config.toml
crop_scale_min = 0.7
color_jitter = 0.2
targets = ["finding"]
num_classes = 11
arch = "vgg"
channel_attention = "se"
depths = [2, 4, 4]
kernel_size = 3
stem = "deep"
widths = [64, 128, 256]
downsampling = "max"
loss = "cross_entropy"
beta2 = 0.95
final_lr_fraction = 0.05
weight_decay = 0.3
Rows from block 7, named by matrix and row number. Each number is 128 + 24 x the weight over its row's rms, rounded and kept within 0 to 255. All counts start at 0. Numbers have three digits each. After the name is the row's rms in percent of the matrix's.
# conv: 3x3 conv (model.blocks.7.conv.weight, 256x256x3x3), inputs 114-132, a 3x3 kernel for each
conv.6 102:131130128130131128130130129123126129127128130128129130128127127128128127129128127125125125128127127129129130073051065108087085006000000128128128128128128128128128124119126126127127127127126128128128130129129132131130114123129129130130128129125128128129127128129191197172131130130130130130130130131128128128129128128129128128151171177170170172161155147094071030124105068128128128129129129128129129196179157124126127121118123097101122124125126125126127126125127084091121096104122099100111128129129128128129128128128
conv.7 098:123124127124125128125126143131131130131131130129130130112111115118119119127127123125125127112125125003000000128130134130128128134128128116114116128127127128128128125151141126148136127127131199209205127127128127127127125126124123126125124128127136133133131132132146149139133130128130129128128129128129127124129128128128128128129128127130129128129128127170169167144139145182178196127127128128128128129130128128126123128126124128126124129129132128128128106093106126124124126125124127124124114100097018000000026000000
conv.8 091:128129130128129130133141148125127128125125127126126126127127127127126126127127126127128129128129129121129121126128128128128128131130130127128128125128128122124128129135129136144144132132133127127127127126126125126127107107122108090119099082116155147135129129129129128129128129166127127128125123123123127129126128129127128129123124125124125126127127127121127127122126126125126126130131137130131130130130130128127127127126125127125124128128128129129128129128128124122118127128123128128123128128127129128127129129127
conv.9 091:128128128128128128136135129129129128129129129128128128127128128126128128121123126186157148169128127128127127098108099080082065081050017121121120122121121122121120127127126127127127129131132247255255145178202127132129127127127128127129127127127098078057124129126118125130127128128128128128157128128127129130125127129115102104130131129129130129128128129185189169129142137126128129082073090121127129130130129124124124124124124124124123136132132129129129127126127137128127134130127133132129131132133130131132130131131
conv.10 094:146140141170184162146164133128128128127127127131131129122120118125121118127124120219184162134134134134137138124124126124122124127126126129130131134134132143148136130129129130129129131131130113114088109125123128128128126124125127127127127127127127128127130144135188186169117117121117117120116117122133133133129129129128128128131131131131131130130129129127125126128127126129128127128129130133129130198169180000038018061106109102127126131132130129129129129129129146130130129128128129129128177154161152128142129128127
conv.11 083:136135134135134133134133132126126126126126126126126127122122125126126126128128126128128128135131129151145142125127128126128128128128128128128128128128128128128128129129129131131130132132132128128133128128132128127128128128129128128129129129129127127127126126127126127127183127120255127124255127118124122124124125126128128128128127127128127127128128128128131133128129129127127127071054078126126126126126126129129129130129129131132130129129129129129129128129131125128129129129129131132131175146130130129129129128128
conv.12 103:127129128126126126127128128128128129128129129128129129132137134128128129128129129129129130129129130128129129126126126125126126125126127130131139128131132127128130127128129128129130149184188151149155152144149147145153102109116127127127126126127128129129129129129128130129112129129091128129076125128129129129129129129129129128129129128128128127104112084108100104115095104128119117129129129130130130130130131150137128144130128133128128128127127127126125125123122126129146127206219136217223127127128128128128128129129
conv.13 103:128125123126125128124124128125127127119121127119119126111124116127125124126126126130128127129129128129129129130128128129128128128127128128133142128128131128128129126126126128127126126125125125125125125125126126127128152162137144154143126127128126127132126127129127127128129133135128132133125127127128130130129130129129129129129110113120093124108110125127117125125120127125127129122115107122118117124125121159153138218212196237249231128129130129130130127130130129129128128128128127128128119109093118106103065057061
conv.14 102:128128128128129128129129129131129127132130128233247222108114124094109124083087067128128128128128129129130131126127127127127127128128128127128129128129129129129129151163180129128140128128128114117125114124126125127127128128129128129129129129129128129129128129129128129129129128125129128124129127055128128128127127128128128129127128128127127127128128128130132132129130129128129128127127129127127127150179159129128127128127127125126128184159182132129129129129129130133135134136136132135133130129129130129128129128128
conv.15 099:128128127128128127128128127130131129130130129130129129128128127128128128128128128129129130129129129129128128128127117092101068062067042127127128128128128129128128128128092123123125124124124142135129145139131138133128128127127127127127081126127000000000127130131128127130128126126128126127128127126129128128128129129128129129128129129128129129128128128128128128131134128127127127127128128127128128127128128130129128129128126017000000128128127129128127240209225126128128126127066001030000075126126107127127127129130
conv.16 079:125125125124125125124125126141139132128129130128128128129135139129132134129130133129129129129129127129129127128128127127126125127125125126126125125125126124125125131133135130130130128128128104113123098104108100104111088118126060066127060067107126126126124124124120122123127127126127127127129127126191221206175200177222233195127127126127126126127126125129129128128128128126127127126126127125126127126126127129127129128127127128128127131130128131124128111092083122128127122125122113124127129128128129128128130128128
conv.17 087:128128128125126126125125126125125126124126127102066084196210212144147158131130130130132130130133132129131131127127129126127130126126126127127126127127126127127127130130130129129129129129130131131131130131130128128128127122119126125125126125126083057051100084082124124126127129130128130130129129129185228201130158146130130130116118112098123123097127126088099119095097119083058110125126127124125126123125127127127126127127127127127127129129129129129129129129129128128130127129131123128130129129128129128128128128127
conv.18 106:128128128128128127127126119128129129128128129128129129130129128129128120120119114130129128130129129126124112133133130131131129129128127127127127126126127126126127129131130130133131112130129229255218153188148129129129125125125126126125128126125128128128127127127125125126134130128139137130141139130127127127126126127123124123129128128128128128128127126205208210205212217219244243128127127128127127128128127128128127130129128131131128117128096064064032000000000127127125128128116129128119126126127124125127017000000
conv.19 088:129130128128128127128127126126126126125122123121054050186165157151135133146129128128128128128128128128129129128127125129128128129130131130130130129129130128129130130131130132132132131132132128129128129129128129129129129128128128128128127127127097101099116128129129131132130131132130131131226135129127125125128127127131133136129130132128128129128128128125128128124127127127128127128128128128128120128126120143153144164170144173193159128129131128131134129134138127127127125124125122119121129130130129129129128127126
conv.20 086:145140151140133139129129128128129129128128127128127127131132135130129130175129129127126125127126126127126126130128128128128126128127127129129129129129130129129130128127126128127127127127127127120115128128125129128128129129129129129129128128128127128129127128131127131135169127127252127128255129128034052043091125126102127127119121126122126127125125126128129129128129129128129132128128128128128128128128128128129129128128128128128128128128128128129128128128128128127126127126124127126126095052076121123129128128129
conv.21 092:128128127124124122105114112123124124125126126128129128127128129126129130124128128127127128127129130130133133126127128128128129078123063125125125124125125125126125107124127133129128134133130125126127125120127090073102124126127104123127030040088128128126126125125211228187128127125127127127125126128127128128128129130114117129126127128127127128127127128124123124121122123120124124128128129127127127126126125139128128129128128129128128129129130128129129128128130104108093120117105124127128128128129127127128126127128
conv.22 109:128128130128128129128128130127128129127127127126126126137137137130129130129129130129128128128128128129132129130128128128128128127127128127127127127127127127127127128128129128129130131129129128126125128127126130128128128128127128128128128128128221197191141138141132132134127126126128127126128127125129129129129130129129130129127122120110099101109109125066066090108105103118112113060065088052061085051063080127127127125125127124124127128128128128128128128127127129129129128129129128128130126125124125122119108084076
conv.23 098:130130130133133133137136136128128127128130130129131130123126127121127127110099061126127130127127129130129130141141140135135134134136134081100108104113110119120115126127126126127127126125124129129129129129129129129129108101105109114119104122124127128128126127128125126127129129129130130130130130130128128128128129127129130128129128127129127127142131141126125127128128129128128129129128128129131128129132130128128128128128127130129131126126128127128131129131132125125128126127126125125125134130132128127127128127125
conv.24 105:128129129129129129129130130125126128127127128128128128126128128100091123111095117127125125128126124128128126128129129129130130129130130052059081083103118069094098129128127128128127126127127128130128130130129129128128129129128128127127127127126126127128126128128128128128126126126127127127127128132124124124125125125126126127127116118127127128127127127128129129124124129080036080128127123125124121122124122127127127127127127127127127127127128128128128143152175129128127128127127127129131129129129129129129130134145
conv.25 091:127128128127127128126128128127121120121118120125126127125125126127127127128128129127125123126124124127125124123126125122124124127127127128129129128127127128127127131132131106103128085076112128127126129128129145162166124126128127127138128130145130131130130130130130129128126127127126125126126123125127127127127127128127127127125126128155129133234184194132137130129128129128129131128128127129128128129129128195187140144161131133133130135130130208196198221212203128128128128128129126127129125125126126125125125125125
conv.26 101:128128127128128127128128127182169177128129129128128128129129129126127127123124123127128128127128128128128128109116086126126078083088044146138134141137132132131131127126125131127126134130126126128127129129128130130127140150133128136129128128128130129116131130129133132131122080000120124035120122097128128128127127128127127127129128128130129128129128128127128128127127128127128128128127127127126125126125124127128129127129129129129129128128113128128129128129129162168143128129131128127128128127126128126126127123123
conv.27 106:128128127128128128131132131131130130132131130132129129128127128128128127128128127127127127127127128125126128153159131129129129133133131128128128102091106042033052128131135128129132129123129126127128126128128127128128130128126130129127130129127124126128099085127120101126116128125117128097128128071126127126128129129128129129124127128128129124130130120130129128128045057103026049129130130130130130130129129127126126129127128150136137128128128128128128128128128145139137139139136131131130129128128130128128129128128
conv.28 112:129129128129129129129129128122124125125126126128128128128127127127122125127128128128127127127127126128128127121121128128128129128128128127127127127127128127127128127128128127127128126127127127128128127127127126125125126125125125124123125122121128129129129129129129129129129128128130128128131129128127127127127128128128128129129130130128129129118128128113107122124121122125123122132128129126127129126127128128127125129128127128128128128128128128128128128128128125126127119121123112121123128128128128128128128128127
conv.29 124:127127126128128128128128128109114129088116130089126130141156131128128129127126128128127126128127127128128127121123123123123123123120114127128129127128129128128128127127128128128128128128128126126127127127127127126126128128127128128127128128127072058098127128128127129129127128126127127127127128128127127126128128128129129128120119122124119120129128121127127127126126126126127127130130130127129130126128130128128128128127128127127128128128128129128129129129131188175127127126123122121120129129128129129128130129128
conv.30 100:126126126127126125128128126009055107083116120119119121255236199178159136112119129128128128128128128129130130126127127127127127127126122120121123121123126121125127127128129128129128129130130124125124125125125125124124122124125120124124127125123072067094122112117128128128126124121127126123127127126048075076128128128128128128041075061035064033060075028126127127121110125114097110129129132128129129126128128130128126129128126128127123129129129144174202255255255162156143153141128145133128130131131132131129132130128
conv.31 094:125127127126126127127126127085060071097078095126127126128128128127128130130131135133138136133135135136133131131129142132128127128128127128127127125125127123122126127127126128128128155183136130129153135132139134132128126128128125128129121128128128128128128126127128127127129139212129130161130127129128124123115102120064079117130129128128128128114119125127126127127127127128128128119128128124128128126129128127128128129131129130131130127127128126125125127124122125126126126127127127129127044005004078043031101084055
conv.32 099:129130131128130130123083080135133131134135134135134133131148135129130130123128129128127127128127127127127127129128128129128130128128128128128129128128129138158146125124124123122123121121125127127127127127128127127128129129128128125129122122129127126126128128129129131147030124125091122123120122122128130131128129128127127126127127127128127127128127127128128129128128129127128128130130129129128129151150144129130131132133133134136133125125125126125124128126126128128127118118125127126128128127126127127127128128128
conv.33 097:161157169137138134132131129085099106084094104102117124078087131124131132121129130130130129145159160187203202133130129129129129129129128130131131131131131131130130123124126125127127126127126128128128128128128128128128128128127128129128128129128130129128129129128129129129129128128131130129130131129126126126126127126126127127125127127125126126124125124134141152133134136131130128131134132132132129129130129127124121128123118127123118128127128190214192255255255135130128133130127140128126117131133132135135135136138
conv.34 094:129129131128129129128128128123124125126125126128127126127127127125125123125125121133132129131129129128128128128128128127128128127127128127128128123127129119127130128129129129129129128128131194184133180157131149130129126128127105116126124127126128128128129129128129129130128128133128129133129130131129129130128129129118119128130130130129129129128117128127127128117079127122090118124123120111114116102100103137133128133128126131126126130128130130130130130129129130131128129129162129137175131134134133134134133134133
conv.35 092:126125125159158152255255255127126127124125127125126127126133137134140143182178182124127124128127125131130128128127125128127124129128127129129129128128128109104065127127127128127127133128127128127126128127127128127127130129128131129128130129128142177158126126128124125127096124130124128132128133134098101108128128127129128127126126127127128128128128128238254222228241228199216230131131130132132131105124126128128128128128128117128128138136133137136134134135134129128127129128125128126123128128129128129129129129129
conv.36 109:127127127128128128128129130126124124126125123127125123127127128126127128126126127189175176128128129127127128128128128128128128128128127128128128128127127128127127128127128129129129128130132128127125128127125128128128127129129128128129128129130129128127130128127138136129129130129129129129129129129128128128128129129129129129127128128123128128122127128120125127126126128128128129129129128129128128129129128128128129128128130129129130128129150128128138128128128128127127127128128127128129127120124127126125127126126
conv.37 099:126076064111121115113126126129128126126126119124125126123125127119123127112120124126127128126127127126126127132133132132133132132133132117102104124124123124126127126128129127128130136142142127127127128128129129129129148194197129170164130132129127130131129135137128131133128127127127127126126125125128128129128128128128128131125126126125125126126126127128125125128126125128127126124124125123124124124124125124121118118111107107103093129128128130129128129128128126126124126127128126127127127128129128129131128128129
conv.38 100:135131130129129130131129130129128129127127127125125127127127127127128128128128129129131132129130132129131132128128128127127127127127128130130129129129129128128128130131132130132132131133135132130129133131130134133138129126122129127127129128128174158148131129129128127127128128128128128128128128128132130129137132131136134133128128127129127125126123121132131129147137141165141162122124128127125125127124124128127127125126126126127127129130132129130130129129129130131131129129130130131132244182173183130127146129127
conv.39 094:121097120115104121105096119130129128131129129130130129122123126126126128127128129230202193129128128128128128128129128127128128126127128128127126128127126127127127124118119130128128133132131118118124120121126126126127128129129128129130129130130130129129131129129133132132130130130127128129124125127128130131129130132128128131128128128127128128127128130123123126123125130124125130098109118127125124128126125129130130129128128128126125131132132130131131130130131163159184134132139133133136112110121109110116099099106
conv.40 093:127128128128128127128128127128128128128128128168139138130128127129129132128128141127128128128130130130131133130130130138131132146139133126126126127127127126127127130128134136150160137154162129129129129129128129129128129130129128128128127127127129130130129130130129130130132132133136132139139139155131131109130113062101080029136134129129129129124124129128127123128128121129128122128129130129131132129130132132134132132133132131134135129129129129128128129128128124127127126128129127128129077104122023041069000000000
conv.41 103:128128127128127127128127127128128128128128128128129128075092083127127126127126127128128127129128128129128128128128128127128128127128128127127126127127126127127127125125125124125126126128128147129128128128128128128128116124124124124125125124124131131131129129130129129129112107118120121128122124127127127127126127128075098105127126126127127127128128128128128128129128128129128128129129129129129129128129130043065053108120113121123116022000024029031045027033044126125126125124126125123125129128128129128128129129128
conv.42 092:127126117126126125127126124128130132128131133128129130128128125128128128128129128127127127127127127124124127130130130129130130132130129135138135130133131131133131128128129122127128124127127067079128127128128128127127127127127127127127127128128126127126133147126167170133127127110127125126127124124128128128122122125110113109130129128130129128129129128116117120117121125123127126130130130128128128128127127128129129125126127124124123131131131132132132133148164128128131127128128126127127123105073128126125129128128
conv.43 087:019033006127127126127126126129129129128128128126122120127126124126125124125125125129129128132128127073055052125125125126126126124125125186212189161192176130149141128126127127126127126127127130128128132131129131130129096103117109118121123123122130131131131132132130131132101132133132134133133136135132130127129129129129130130132131132128128128135133134129129129129129130139139141128128129126128124125127128121124124128125128127121125130130131130131131128128129123125126125126126092125122147164200128128128128128128
conv.44 098:129129129129129129129129129128128128128128128126127128125125124125126125124124125128129129129129129129129128129126086129128126129129128127127127127126126125125126128128128130129129130130129129130130129130130069129129131129129128129129128128128069081073120128126127127126127125097181126108242127110119121099120120101094095104128127126127127126127127127129131131130130130129129129128128127128128127128128127129127127129128127143146129126127127126127127127130133133134136130129134137130130128129129128129130129130130
conv.45 132:127127128128128128128128128129129132129129127127126127096088071130130130130130129118102113126118122126125127127128128127128128127128128105083092127104102126128128117124121128127121125119117127126126127125123127125122129128128129128128129128128127128129126128129124125126127127127127127127137128127104113106049079073007044050105084091090086090087089074124113116129124125129128128133137134133152134149167151129129128130110130113081111129129129129129129130131131127127124127126123124122121028000000117060052131129128
conv.46 090:128126124129127125130129128128128128129130134132136142175174174129130131130131132128128127128127125129128126179175179130128128132130130255255255255248255177153153194198170159140128132132128131130131130130131130130130128128131127129133128130133128127128129129129132131130172158136160156139139147141135134131130129128106126120128130132128132133126129128127125125126108125102061103126126127127128128129129129129128128127128129127127128127126126122123125120123124128127127127126126127127127126125126126125125128127125
conv.47 154:128128128128128128127128128119119120105104105099098096128128128127128128127128128144143135128128128128127127126125112126127127127128128127125124127127126127127127131131130130131131129130130126128128128128128129129129128128128127127127127127127127127126127127127128128127125125124127126124128127125128128128129128128129129130127127127127127127127127127126127129127128128128128128132133132129130130129129129132129129129129127128128128127127128130130130131132135144137136140135135128129129160162158146141137138135133
conv.48 092:111112128107102119104099110140145145134137138131129139141136132128130132126129130128128128128130130098121104114123127062086127080099123126124112128120105127122107112117119127127127129129129127127126127127125126125125128128127126126125126125125128128128130129129129129129128127126126126127122126127128128128126128128117122110127125126125126125127150140101081097126123126127128128128128131128127128135131127130131130126128129124125128064099116118132128133131128121127128115128130120129131000000000064062041129128123
conv.49 100:122126126023078110000000025126127127127127126128128128103114126124125127125126128096096123126127125127128127127128128119110122115105094129130134128129132128128130062029037065047060131132130128127127127126126127126127124127127122126126121123126128129128128127127128127127255126128182126128124125127129128128129129128128129129128127127128128127129128128124127129126128129128128129127127127127127126126125123084039015112089064125124123130129128130129128131129128123128129128129128129129126084130130129130130129129129
conv.50 093:161135141162133132135126127127128129128131139129129128103094091124124125125125125123136124123124124126127127127127126127126126125126128124126126124125126126127127131131121128128128127129111125125125087112121040072094120127126128128128128127127129129130129130130130130129129127127129132127128128127130131130131131138135147155129129129129130129131130129125125126126125125125123123128128129127128128128128128000023058119120124126126125129129129130129129130129129134139129127128128127124106134136141139171160210230198
conv.51 110:086093093128127127128127126127128128128128128134128128129129129132132129149152145129128120128128124128128126135133133132131130132132132127127127127127127127127127128129130128129129129129129109118127128130129129129129126126126127127127128128128126127127127127127127127127126127114128128121148129126126126126127126127128127128128128127128128128128129129128129129125129128123127128129128128128128128128128128128128128127127127125125126168199199181219214177213198127129130127129131128129129128127126129128126129128126
conv.52 109:128129130127130131128131135128128128127128128143151164127127129127128130128128129129129129129130130129129130128129130129136130128129129128128128128127128128128129155170146134144150131132135128129129128129129128129129124125129126125124125121121128127127127127126128127126130129128129128128128128126128128128129128128129129129127127127118116122102068080128128131128129132128129132124126124124124122128125122138132135131128129128128128134133131132132131129129131130128128130129129129130132124124125124124125125125124
conv.53 119:126127128125126127126128129129128127128127123127127122186169160167152157180174180130130128130128127127126126126127126127127127127127128129128127131128127140133130131132130129129129125128128084086074124122123125126127127128128129129130135136147127127126128128127128128128127124123126124124126124124132132130131129128129128128130131132130130131129130130126125125126126127127128129132135137131133136132135139128129130128129128130133132131130129131131129132129129130130129131131130134134131255255255255255255255255255
conv.54 094:125126127125126127126128129121125123128126126128129129127138155145157160206213194096095109090088086054049021127127127126127127129128127128128128128128128128128128126099112129127127127127126128127125128127126058077067132131130136132129143137128130130130130130129129130131126128127129128127129128127122116112129126125129128129126115088128128126128127124128128129128128129188175181126126128128128130128128130101116119127126125128127127142145136135134133134134132130128128131128128129128127126129130128129129128129129
conv.55 090:130128126144157144148161153128119102131129128129129130126126127126127128126127128132132130131130128091107094129128128129128128129128129128128128128128129145139133084069042106108091091111098130129128129128127127127127146130143126126127127126126134134133135136134134134134198128130167127130215127129129128129129129129129130130125125125124123124124124124128126126128127127129127127122114107126126126124125127127127128128127127127126126133131128131131130131131131101118120128129128128129129131132129127127128127127128
conv.56 088:128128129130130129130129128126127127125125127125126126063080072128129129126127128128128128128128128128129129116114120092090115114092109128130130129130129129130130119118117130131130131132131128128128128128129129130129131134134132135135131143154213165178179137159130128128076095127123118128125117118127126124128127125122114120129128126128128127130130129135134132135133132133131130129129129128128128128130128130128130128128130128129130128126126128127127127126128136135134137135135133132132208199207155152160128128128
conv.57 111:039054025125126105127127127124123124125124125125125126159165153149147141159159152129130130129129129129129128127127127127127127127127127130131130129131129129132130119109103098094102125128129128128128128128128129128128127124127127127128127127128131130128130129128129129128133125126128125125128125108127125126127125126128127127125126127123125127119100106126126127125126127126126127128134136127128127123127127131131131131131130133132131130129128130128127130129128126129130126129130129131131128128128128128128128128128
conv.58 104:000000000000052021050105086127127127126127128128128130129129128129129128129128117130130131128129130126127129126127127126127128127127128130129128130129128130129128129129130128128128131127128124125126123125126124125126128128127131130128138136134137149138127126126127126126128127128128126127128127126130150131129130131130129129127128129128129129129130130126127128127128128128128128131130129131130129117123097125126127126127128147144136143141137128128128128128128128128128127128128126127127128128129128127127126126126
conv.59 111:125127127128128128129128129127125121128126120128128125129130124128127127128126124008044092107102116126125124125125126127127127128128128124126127123125126122124125115128120105113089120127129050035038118119105126127127128128128128128128128129129125126127123124126123124126122124126125126126126127127115120126101105122095101121109101128127127128128128130128128127129128124129127123129145130128129129128128129129128128129099113080034065128128129127129130127129131131130130129128128128127127128107102129129128130129128
conv.60 096:227255255255255255255255255123125128127129129128128128128118080128126078119108056129128124131130128131130130124125127124125126128128127125125127125126127125126127130131131146136131145134131128128129128128129127128129124125125120123123102101117201224203126143150127126127124129130114129131127130133132133131130132132130131131112091091102110115040073098126125125125125125126126125128128129128129130128129129127128128125127127124125125128129131130132135133131135128129128128128127128127126111086083134102113133132131
conv.61 138:129129130128128129128131146127125124129128126130128149097100111088078069087076064130129127130129128130130129128128129128129130130130133128129128126127128126126127130129128130128128129132138128129128128129128128129128042086068030061036043049023127128128131134131131131131126126127126127127127162168127127128126127128126127128131132133130129128130128128129129129130130129129129128128128129127128129128128128128130129128128128127127127127127127128128128129129129129132131129128128127126127127124122128126125128128128
conv.62 116:128128125127125122124121118128127124127127127127127127115127127122127128103127121100084071132129117135133131124124123124124125125126126124125127126128128128128128061083115104126128129128128127125125127126127129128128031069043072099060113124104127127126128128128128128128032123128105125128118126127108103121127127127127126126135133130134133130133132130129130130128129131129129132131131132131131131129129130128130130130131132130132133125125125125125126135146166128128130130129128134132129128128129127128128125120122
conv.63 106:128128123127127127126127127134129128131129128129128127104095103126120123128126127126126126127127116116067026105121106126127127125127128120127128127127129127127129129123115129126128129118097129128127130129128130131130128128130129129130130130131143133131131130130129129130175152152143129145142127130128129129129129129132129128128129130129130133131132134047028061121111127128130131128128128130131132130133134255255255255255255255255255133134130128129130112109108127127126128127127130129129128127121130128129137130130
conv.64 092:130166175128128128127128128129127127129128127129128128127128128125127128126126128146127157138129131150141136127126125127125126126125127081062099122088101132103101071070125126124129131127128129129128130130110000000000126127128125126128124126128127127127124127126128128127127128128127128129126127129129128127128127127127127127127125125125124125127126126134158164130130130120085117126125126123122123123122122124127128126127127127128127128129128129129129128128129129129129130129129130129129129127118129131131129130130
conv.65 093:129128130127127127127127127127127127128128129128128130128128128127127127127127126123122124125126127131139147020047095061084099128127127132132133135133152133146169135137133163149141228213191130129127130130128130130129129128129129128129127128129043098082129129129130137134161129127132128126131128125129129128130130129134134131127127128127127127127126125127127126127127126128128127126125128125123126124127129255238255139128135126126127129130130129129130129129129129128128128128129128129130124126123130129129131131129
conv.66 113:120111122128125126127126128132130129129129129129129128127125097129128128130130129131131129128128128126126127129127123132133132130131130132134134133133131130129128130129129130129128128125127129129132129129132129129130119126123112125125128127126128128128128128128128128111124126123124126122127128123138131135202178183255255255211178188141129129128128128118127128125126128128127127126126126127120126045000019130129128130129128131129128129128127128127127129128128128128128129130129125127128126126127126127128127128128
conv.67 086:125129131090097118066074103130131131129130130129130129126128129127128129109117124129133133109127127040046042126126126125127126128129129126125124126125124125124124123127126126127126084092103128128128130129129130129130091086100097089102093065070131131130130130132129131141158131128147130127132128126128129129130131131132134133129130127129128127128128126120124128117119129118121130129141147128139148128145145111101100131123106130129123129128128128128128128128128124128128114125124043103122126126125126127126126128127
conv.68 105:130134129129128128130130128128127128129129128131130129139145136130131128131128127128128132127128134128131136130133135137142136133142142124120114128126117129128122129128128099086086125128129128128128128128128129129131105101105043007003000000000129128127129128128129128127129139179128127138128126125062050105083083117090098100126127128126126127103107111126128127128129128129129128129129129128125125127124122126127128127131128128131128118119117111114112114114109128129132127128129127128128128128128127128128127128128
conv.69 105:109109128111110128127114129122124127123125128124124126125120119127125124128127127127131133127130133139153153122123125118119119118120123130129130129128128128128128129129129129128128129129129125126127120123125118123125128129130127127129128128129131128128128136128129130130121127127085124124043108116130130129131131130133133134128128126127127126127127126128128127128128127127128126131133129140143134153148136132133132132131129128128128205190182255255255255255255144143141131133133130131131131132132130130129130130130
conv.70 113:125127127127128128127128128128127127127127127127127127130129129129130130128128128129128127128128127128127127128127127128127127127127128128128129128128130128128130149145129126127126126126123127128129127128130130134130131131131134131130153130128128128130128128129128129128122129131128129131128129129131128127129127127128127127127127126126126126126126126127127127128128127117127126130135138129129134127127127129129129128128128128128128133135133131135136129131132124128128127128128132135131129128127129128126127127125
conv.71 092:126126127126095100072047077136137137136137137136136135126124122113122115124125124127127128126126127122123125128128129127128129126127128122126125124124123124124123127126126125125125126126129128128129128128129128128128123127127120124126114114115128129130129129130129129130127129129126129129119128129124120121128125122127114100128128128128127127126127127126126127126126127126127128148152163192194215250252255129129130130129129131126125129130130131131130133134132128127127128128127127127127128128128128128128130131130
conv.72 103:126124121126125123125125125129129128129128128131129129124113114123118117125123121128128128128128127128128128073093100106128128129128128126126127127127127128128127134132131132130129132129128130128128130130129129129129127127128127128128135132133126126126127127127128128128127121113125121124124122125129128128128128128128128128129126124129128125129128126123122124124123123121121120127128131127127128127127161128129130128130132130132134128128128128128128128128128129129129132129129137133136128128128129129130130130130
conv.73 103:081112123066088110091122119115103098131130127133134130128125120128128125128128129056081091075083081105113116126127127125127127128128125129130130131131131131132132129128128127127127127126126127128129127128129127128128120117124128128128128128128131132133126129131125127129129130133129132133129130130129128128128128128127128127129130128130130128130137127128128128131130131132132133123126128123125127122125127128126128129128128132131129129129128128128128127128128122121121122122120125123123137144146125125125125125124
conv.74 083:134132131132131131127130129128128128128128128128129129198216226131131131132133134133132132133117130044005066134131129132129128130130129217221213129128127128128127129128128129130131129131131128129130128128129128129131129130131129130130129129129128129130127128128127128128128128153128128128127127128138129129132129130132129130016030062124125127126126127129128128128128128128128128124123123126126125128128127128128130123125116123124096129128128128128128128128128130126126128127127129128128035039049080098102112128128
conv.75 092:126128128122106116097055084145155163127128129126127128000000000123126130129129132136137135134137135131132132132129129128128128128127128131131131131131130130130130130130130132132131129131131128128128128128127127126125111122127129127126130129127145162150125127128123126127129127127129127126128127125142130129129129129132129160128130131129130131129130131128128128126125125127125124125126127127128128128128129128127125128128121100120115128128131128128128128128128126125125128128127128128135127127128127127127127127127
conv.76 103:107109083113118121103122125126128129126130133124127130130129129128128128137134130129130133129130134130129135033022000123125125127127128130128126129128126128128127124125125124118119130128126129129128128129129128130130127128128127127128127127128127125125129127127131129128124130128109127127104124126126126118128128128052107075125134133127135135127133136128128128129128128107127128129129143128129129128128129127128128152161185183204227128127127128127126128112124129130131129130131129130130126126127126127129126128131
conv.77 097:131132132131132132131131131128128126127127124125126128082098126127127127127127127127127124128128128129129129127127127128128128128128128126120127129128128126122127128129129126128129130132132129128128129129128130129128128129129129128129131130129131129129129128129128128128128130201129129156129129135128123118127126124128127127128128127128128128128128128128128132128127127133127126130130129130130130129130131134146155132133133129129128127128129127128129128128129102128128128129128133134130128129130128130131129130132
conv.78 084:130130129131130129129127124131129128135131130132135134116118093114117120119117119129129130129129131129129129089097115127129129127129130128128128128127127127127125130130130129129131129128130128130131129132129127128128129129127126127125117119115124125126125126127126126126120120125115120127114120128129128127129128126129128127128127127128128128241226208128127126129127125128126124125123127125124127127127128129129130129129130123124126129128127129128128128129096129128129130130131128127128125123124124123124125124124
conv.79 092:131130128131130128179212209128126125128128129128128130128126126128124124127122122128127125127126124126122122129129128129129128128130127126126122126126127127127128132130130129127124142148142255255255144162131127127127125125124127125125128118117131132132137140146173170161086126127067126127004116127115112101114106099116107100127126125128128125129128124182140127165140132202203209129129129128128129127128128119113111121117117123121119090126094074116075042040015127126126126125125122123123129129128091060071000000000
conv.80 097:128128128128128128128128127125124125127127127128128135129129129128129129099125128134131131130131132131132134129129129130130129130130128116118115118121122121126125138130130135133134137135140132130129130129128130129128127128128112126126085082108121116118122123123117128126133161235132132198132132161123127127128127127127127127158156148157151142145134128127126125126126125126125125127126125125125126124123125129129137128127128128126128133133132132132132131132133128127128126127128126126128130128128130129128129128127
conv.81 090:124123122124123123125124124123123125119105109120117117124127129125126128124126128131132132128130130127128128126125125126126128127128130126127128124125127118121125129129129129130130129130131129129131130133136135137140125125126124125127124126128128128126128128127129129129125125127125123125124123124247227218174158157130130130129129127129128127131131128116125127125127130128129134128128128128128128127128128127125123128127123128128125128128128128127124114122128126127128126128129128128129128128128128128128128128129
conv.82 101:127128127139133129138133131094093099127124121128131132178136128128128128127127128125125126125126127126127128124124124126126126126126126128129131128129130129129130000000000043066037104118089123124125120099127106093126128128128127127127128127127129128127129128127129128128246127118188127128170127128129129129129129129172177160129129128130141134220234220127128128128128128128128128125125126125125126126126126129129129128128128125118127127126126128127126128127128125128127127127124125122120128128127126126126126127126
conv.83 092:133128128131128128131129128131129127130129127130129127129130129129129128136134129100128128129127127117127127137135132131129128133130129128129129130130131131131133118117123119116124125126126132131129132130128130128125128126130124118128119121125132131131130130130128132132148166169133136141133136138128128131128128129132129128122124127122124126124124125141130128130128123103089087127129129126128128126128128128122127127125126126126126128128127128130128128128128129130129128128128125124114128132133127129130127128128
conv.84 088:127128128095122096054080064133133131128128128123125126158168148130130131130130131117115112127125118127126125130129128126129128058081098127126126128127127128128127126126124135126125138126125134129129140133129144135129129129129128127127127126126131129128130129129127127128128130130128128128065083127125128127128130130129132132128128129128128129077055000128129130138142130140137130128128128128127127127127126126126125119124124119122123099061114130130130130130129128128128128128128133127127107124117107119116103117117
conv.85 081:128128127127126126101103107130128128130129129133132134128133129123126125065097108149160177130129137131130130126124123127127126127127128130131133130130131128128128130130128128127124128130129129130128129129129127128128128128127126127126125126125069071118127127126127127126130141226129132203129132192123123123123123122126126121126127144127128129128128128134133142130129128077096121105117113119120119125125126130132133128131132128131131070101120092128128084125121129129128124124121121122117122126128124128128132135130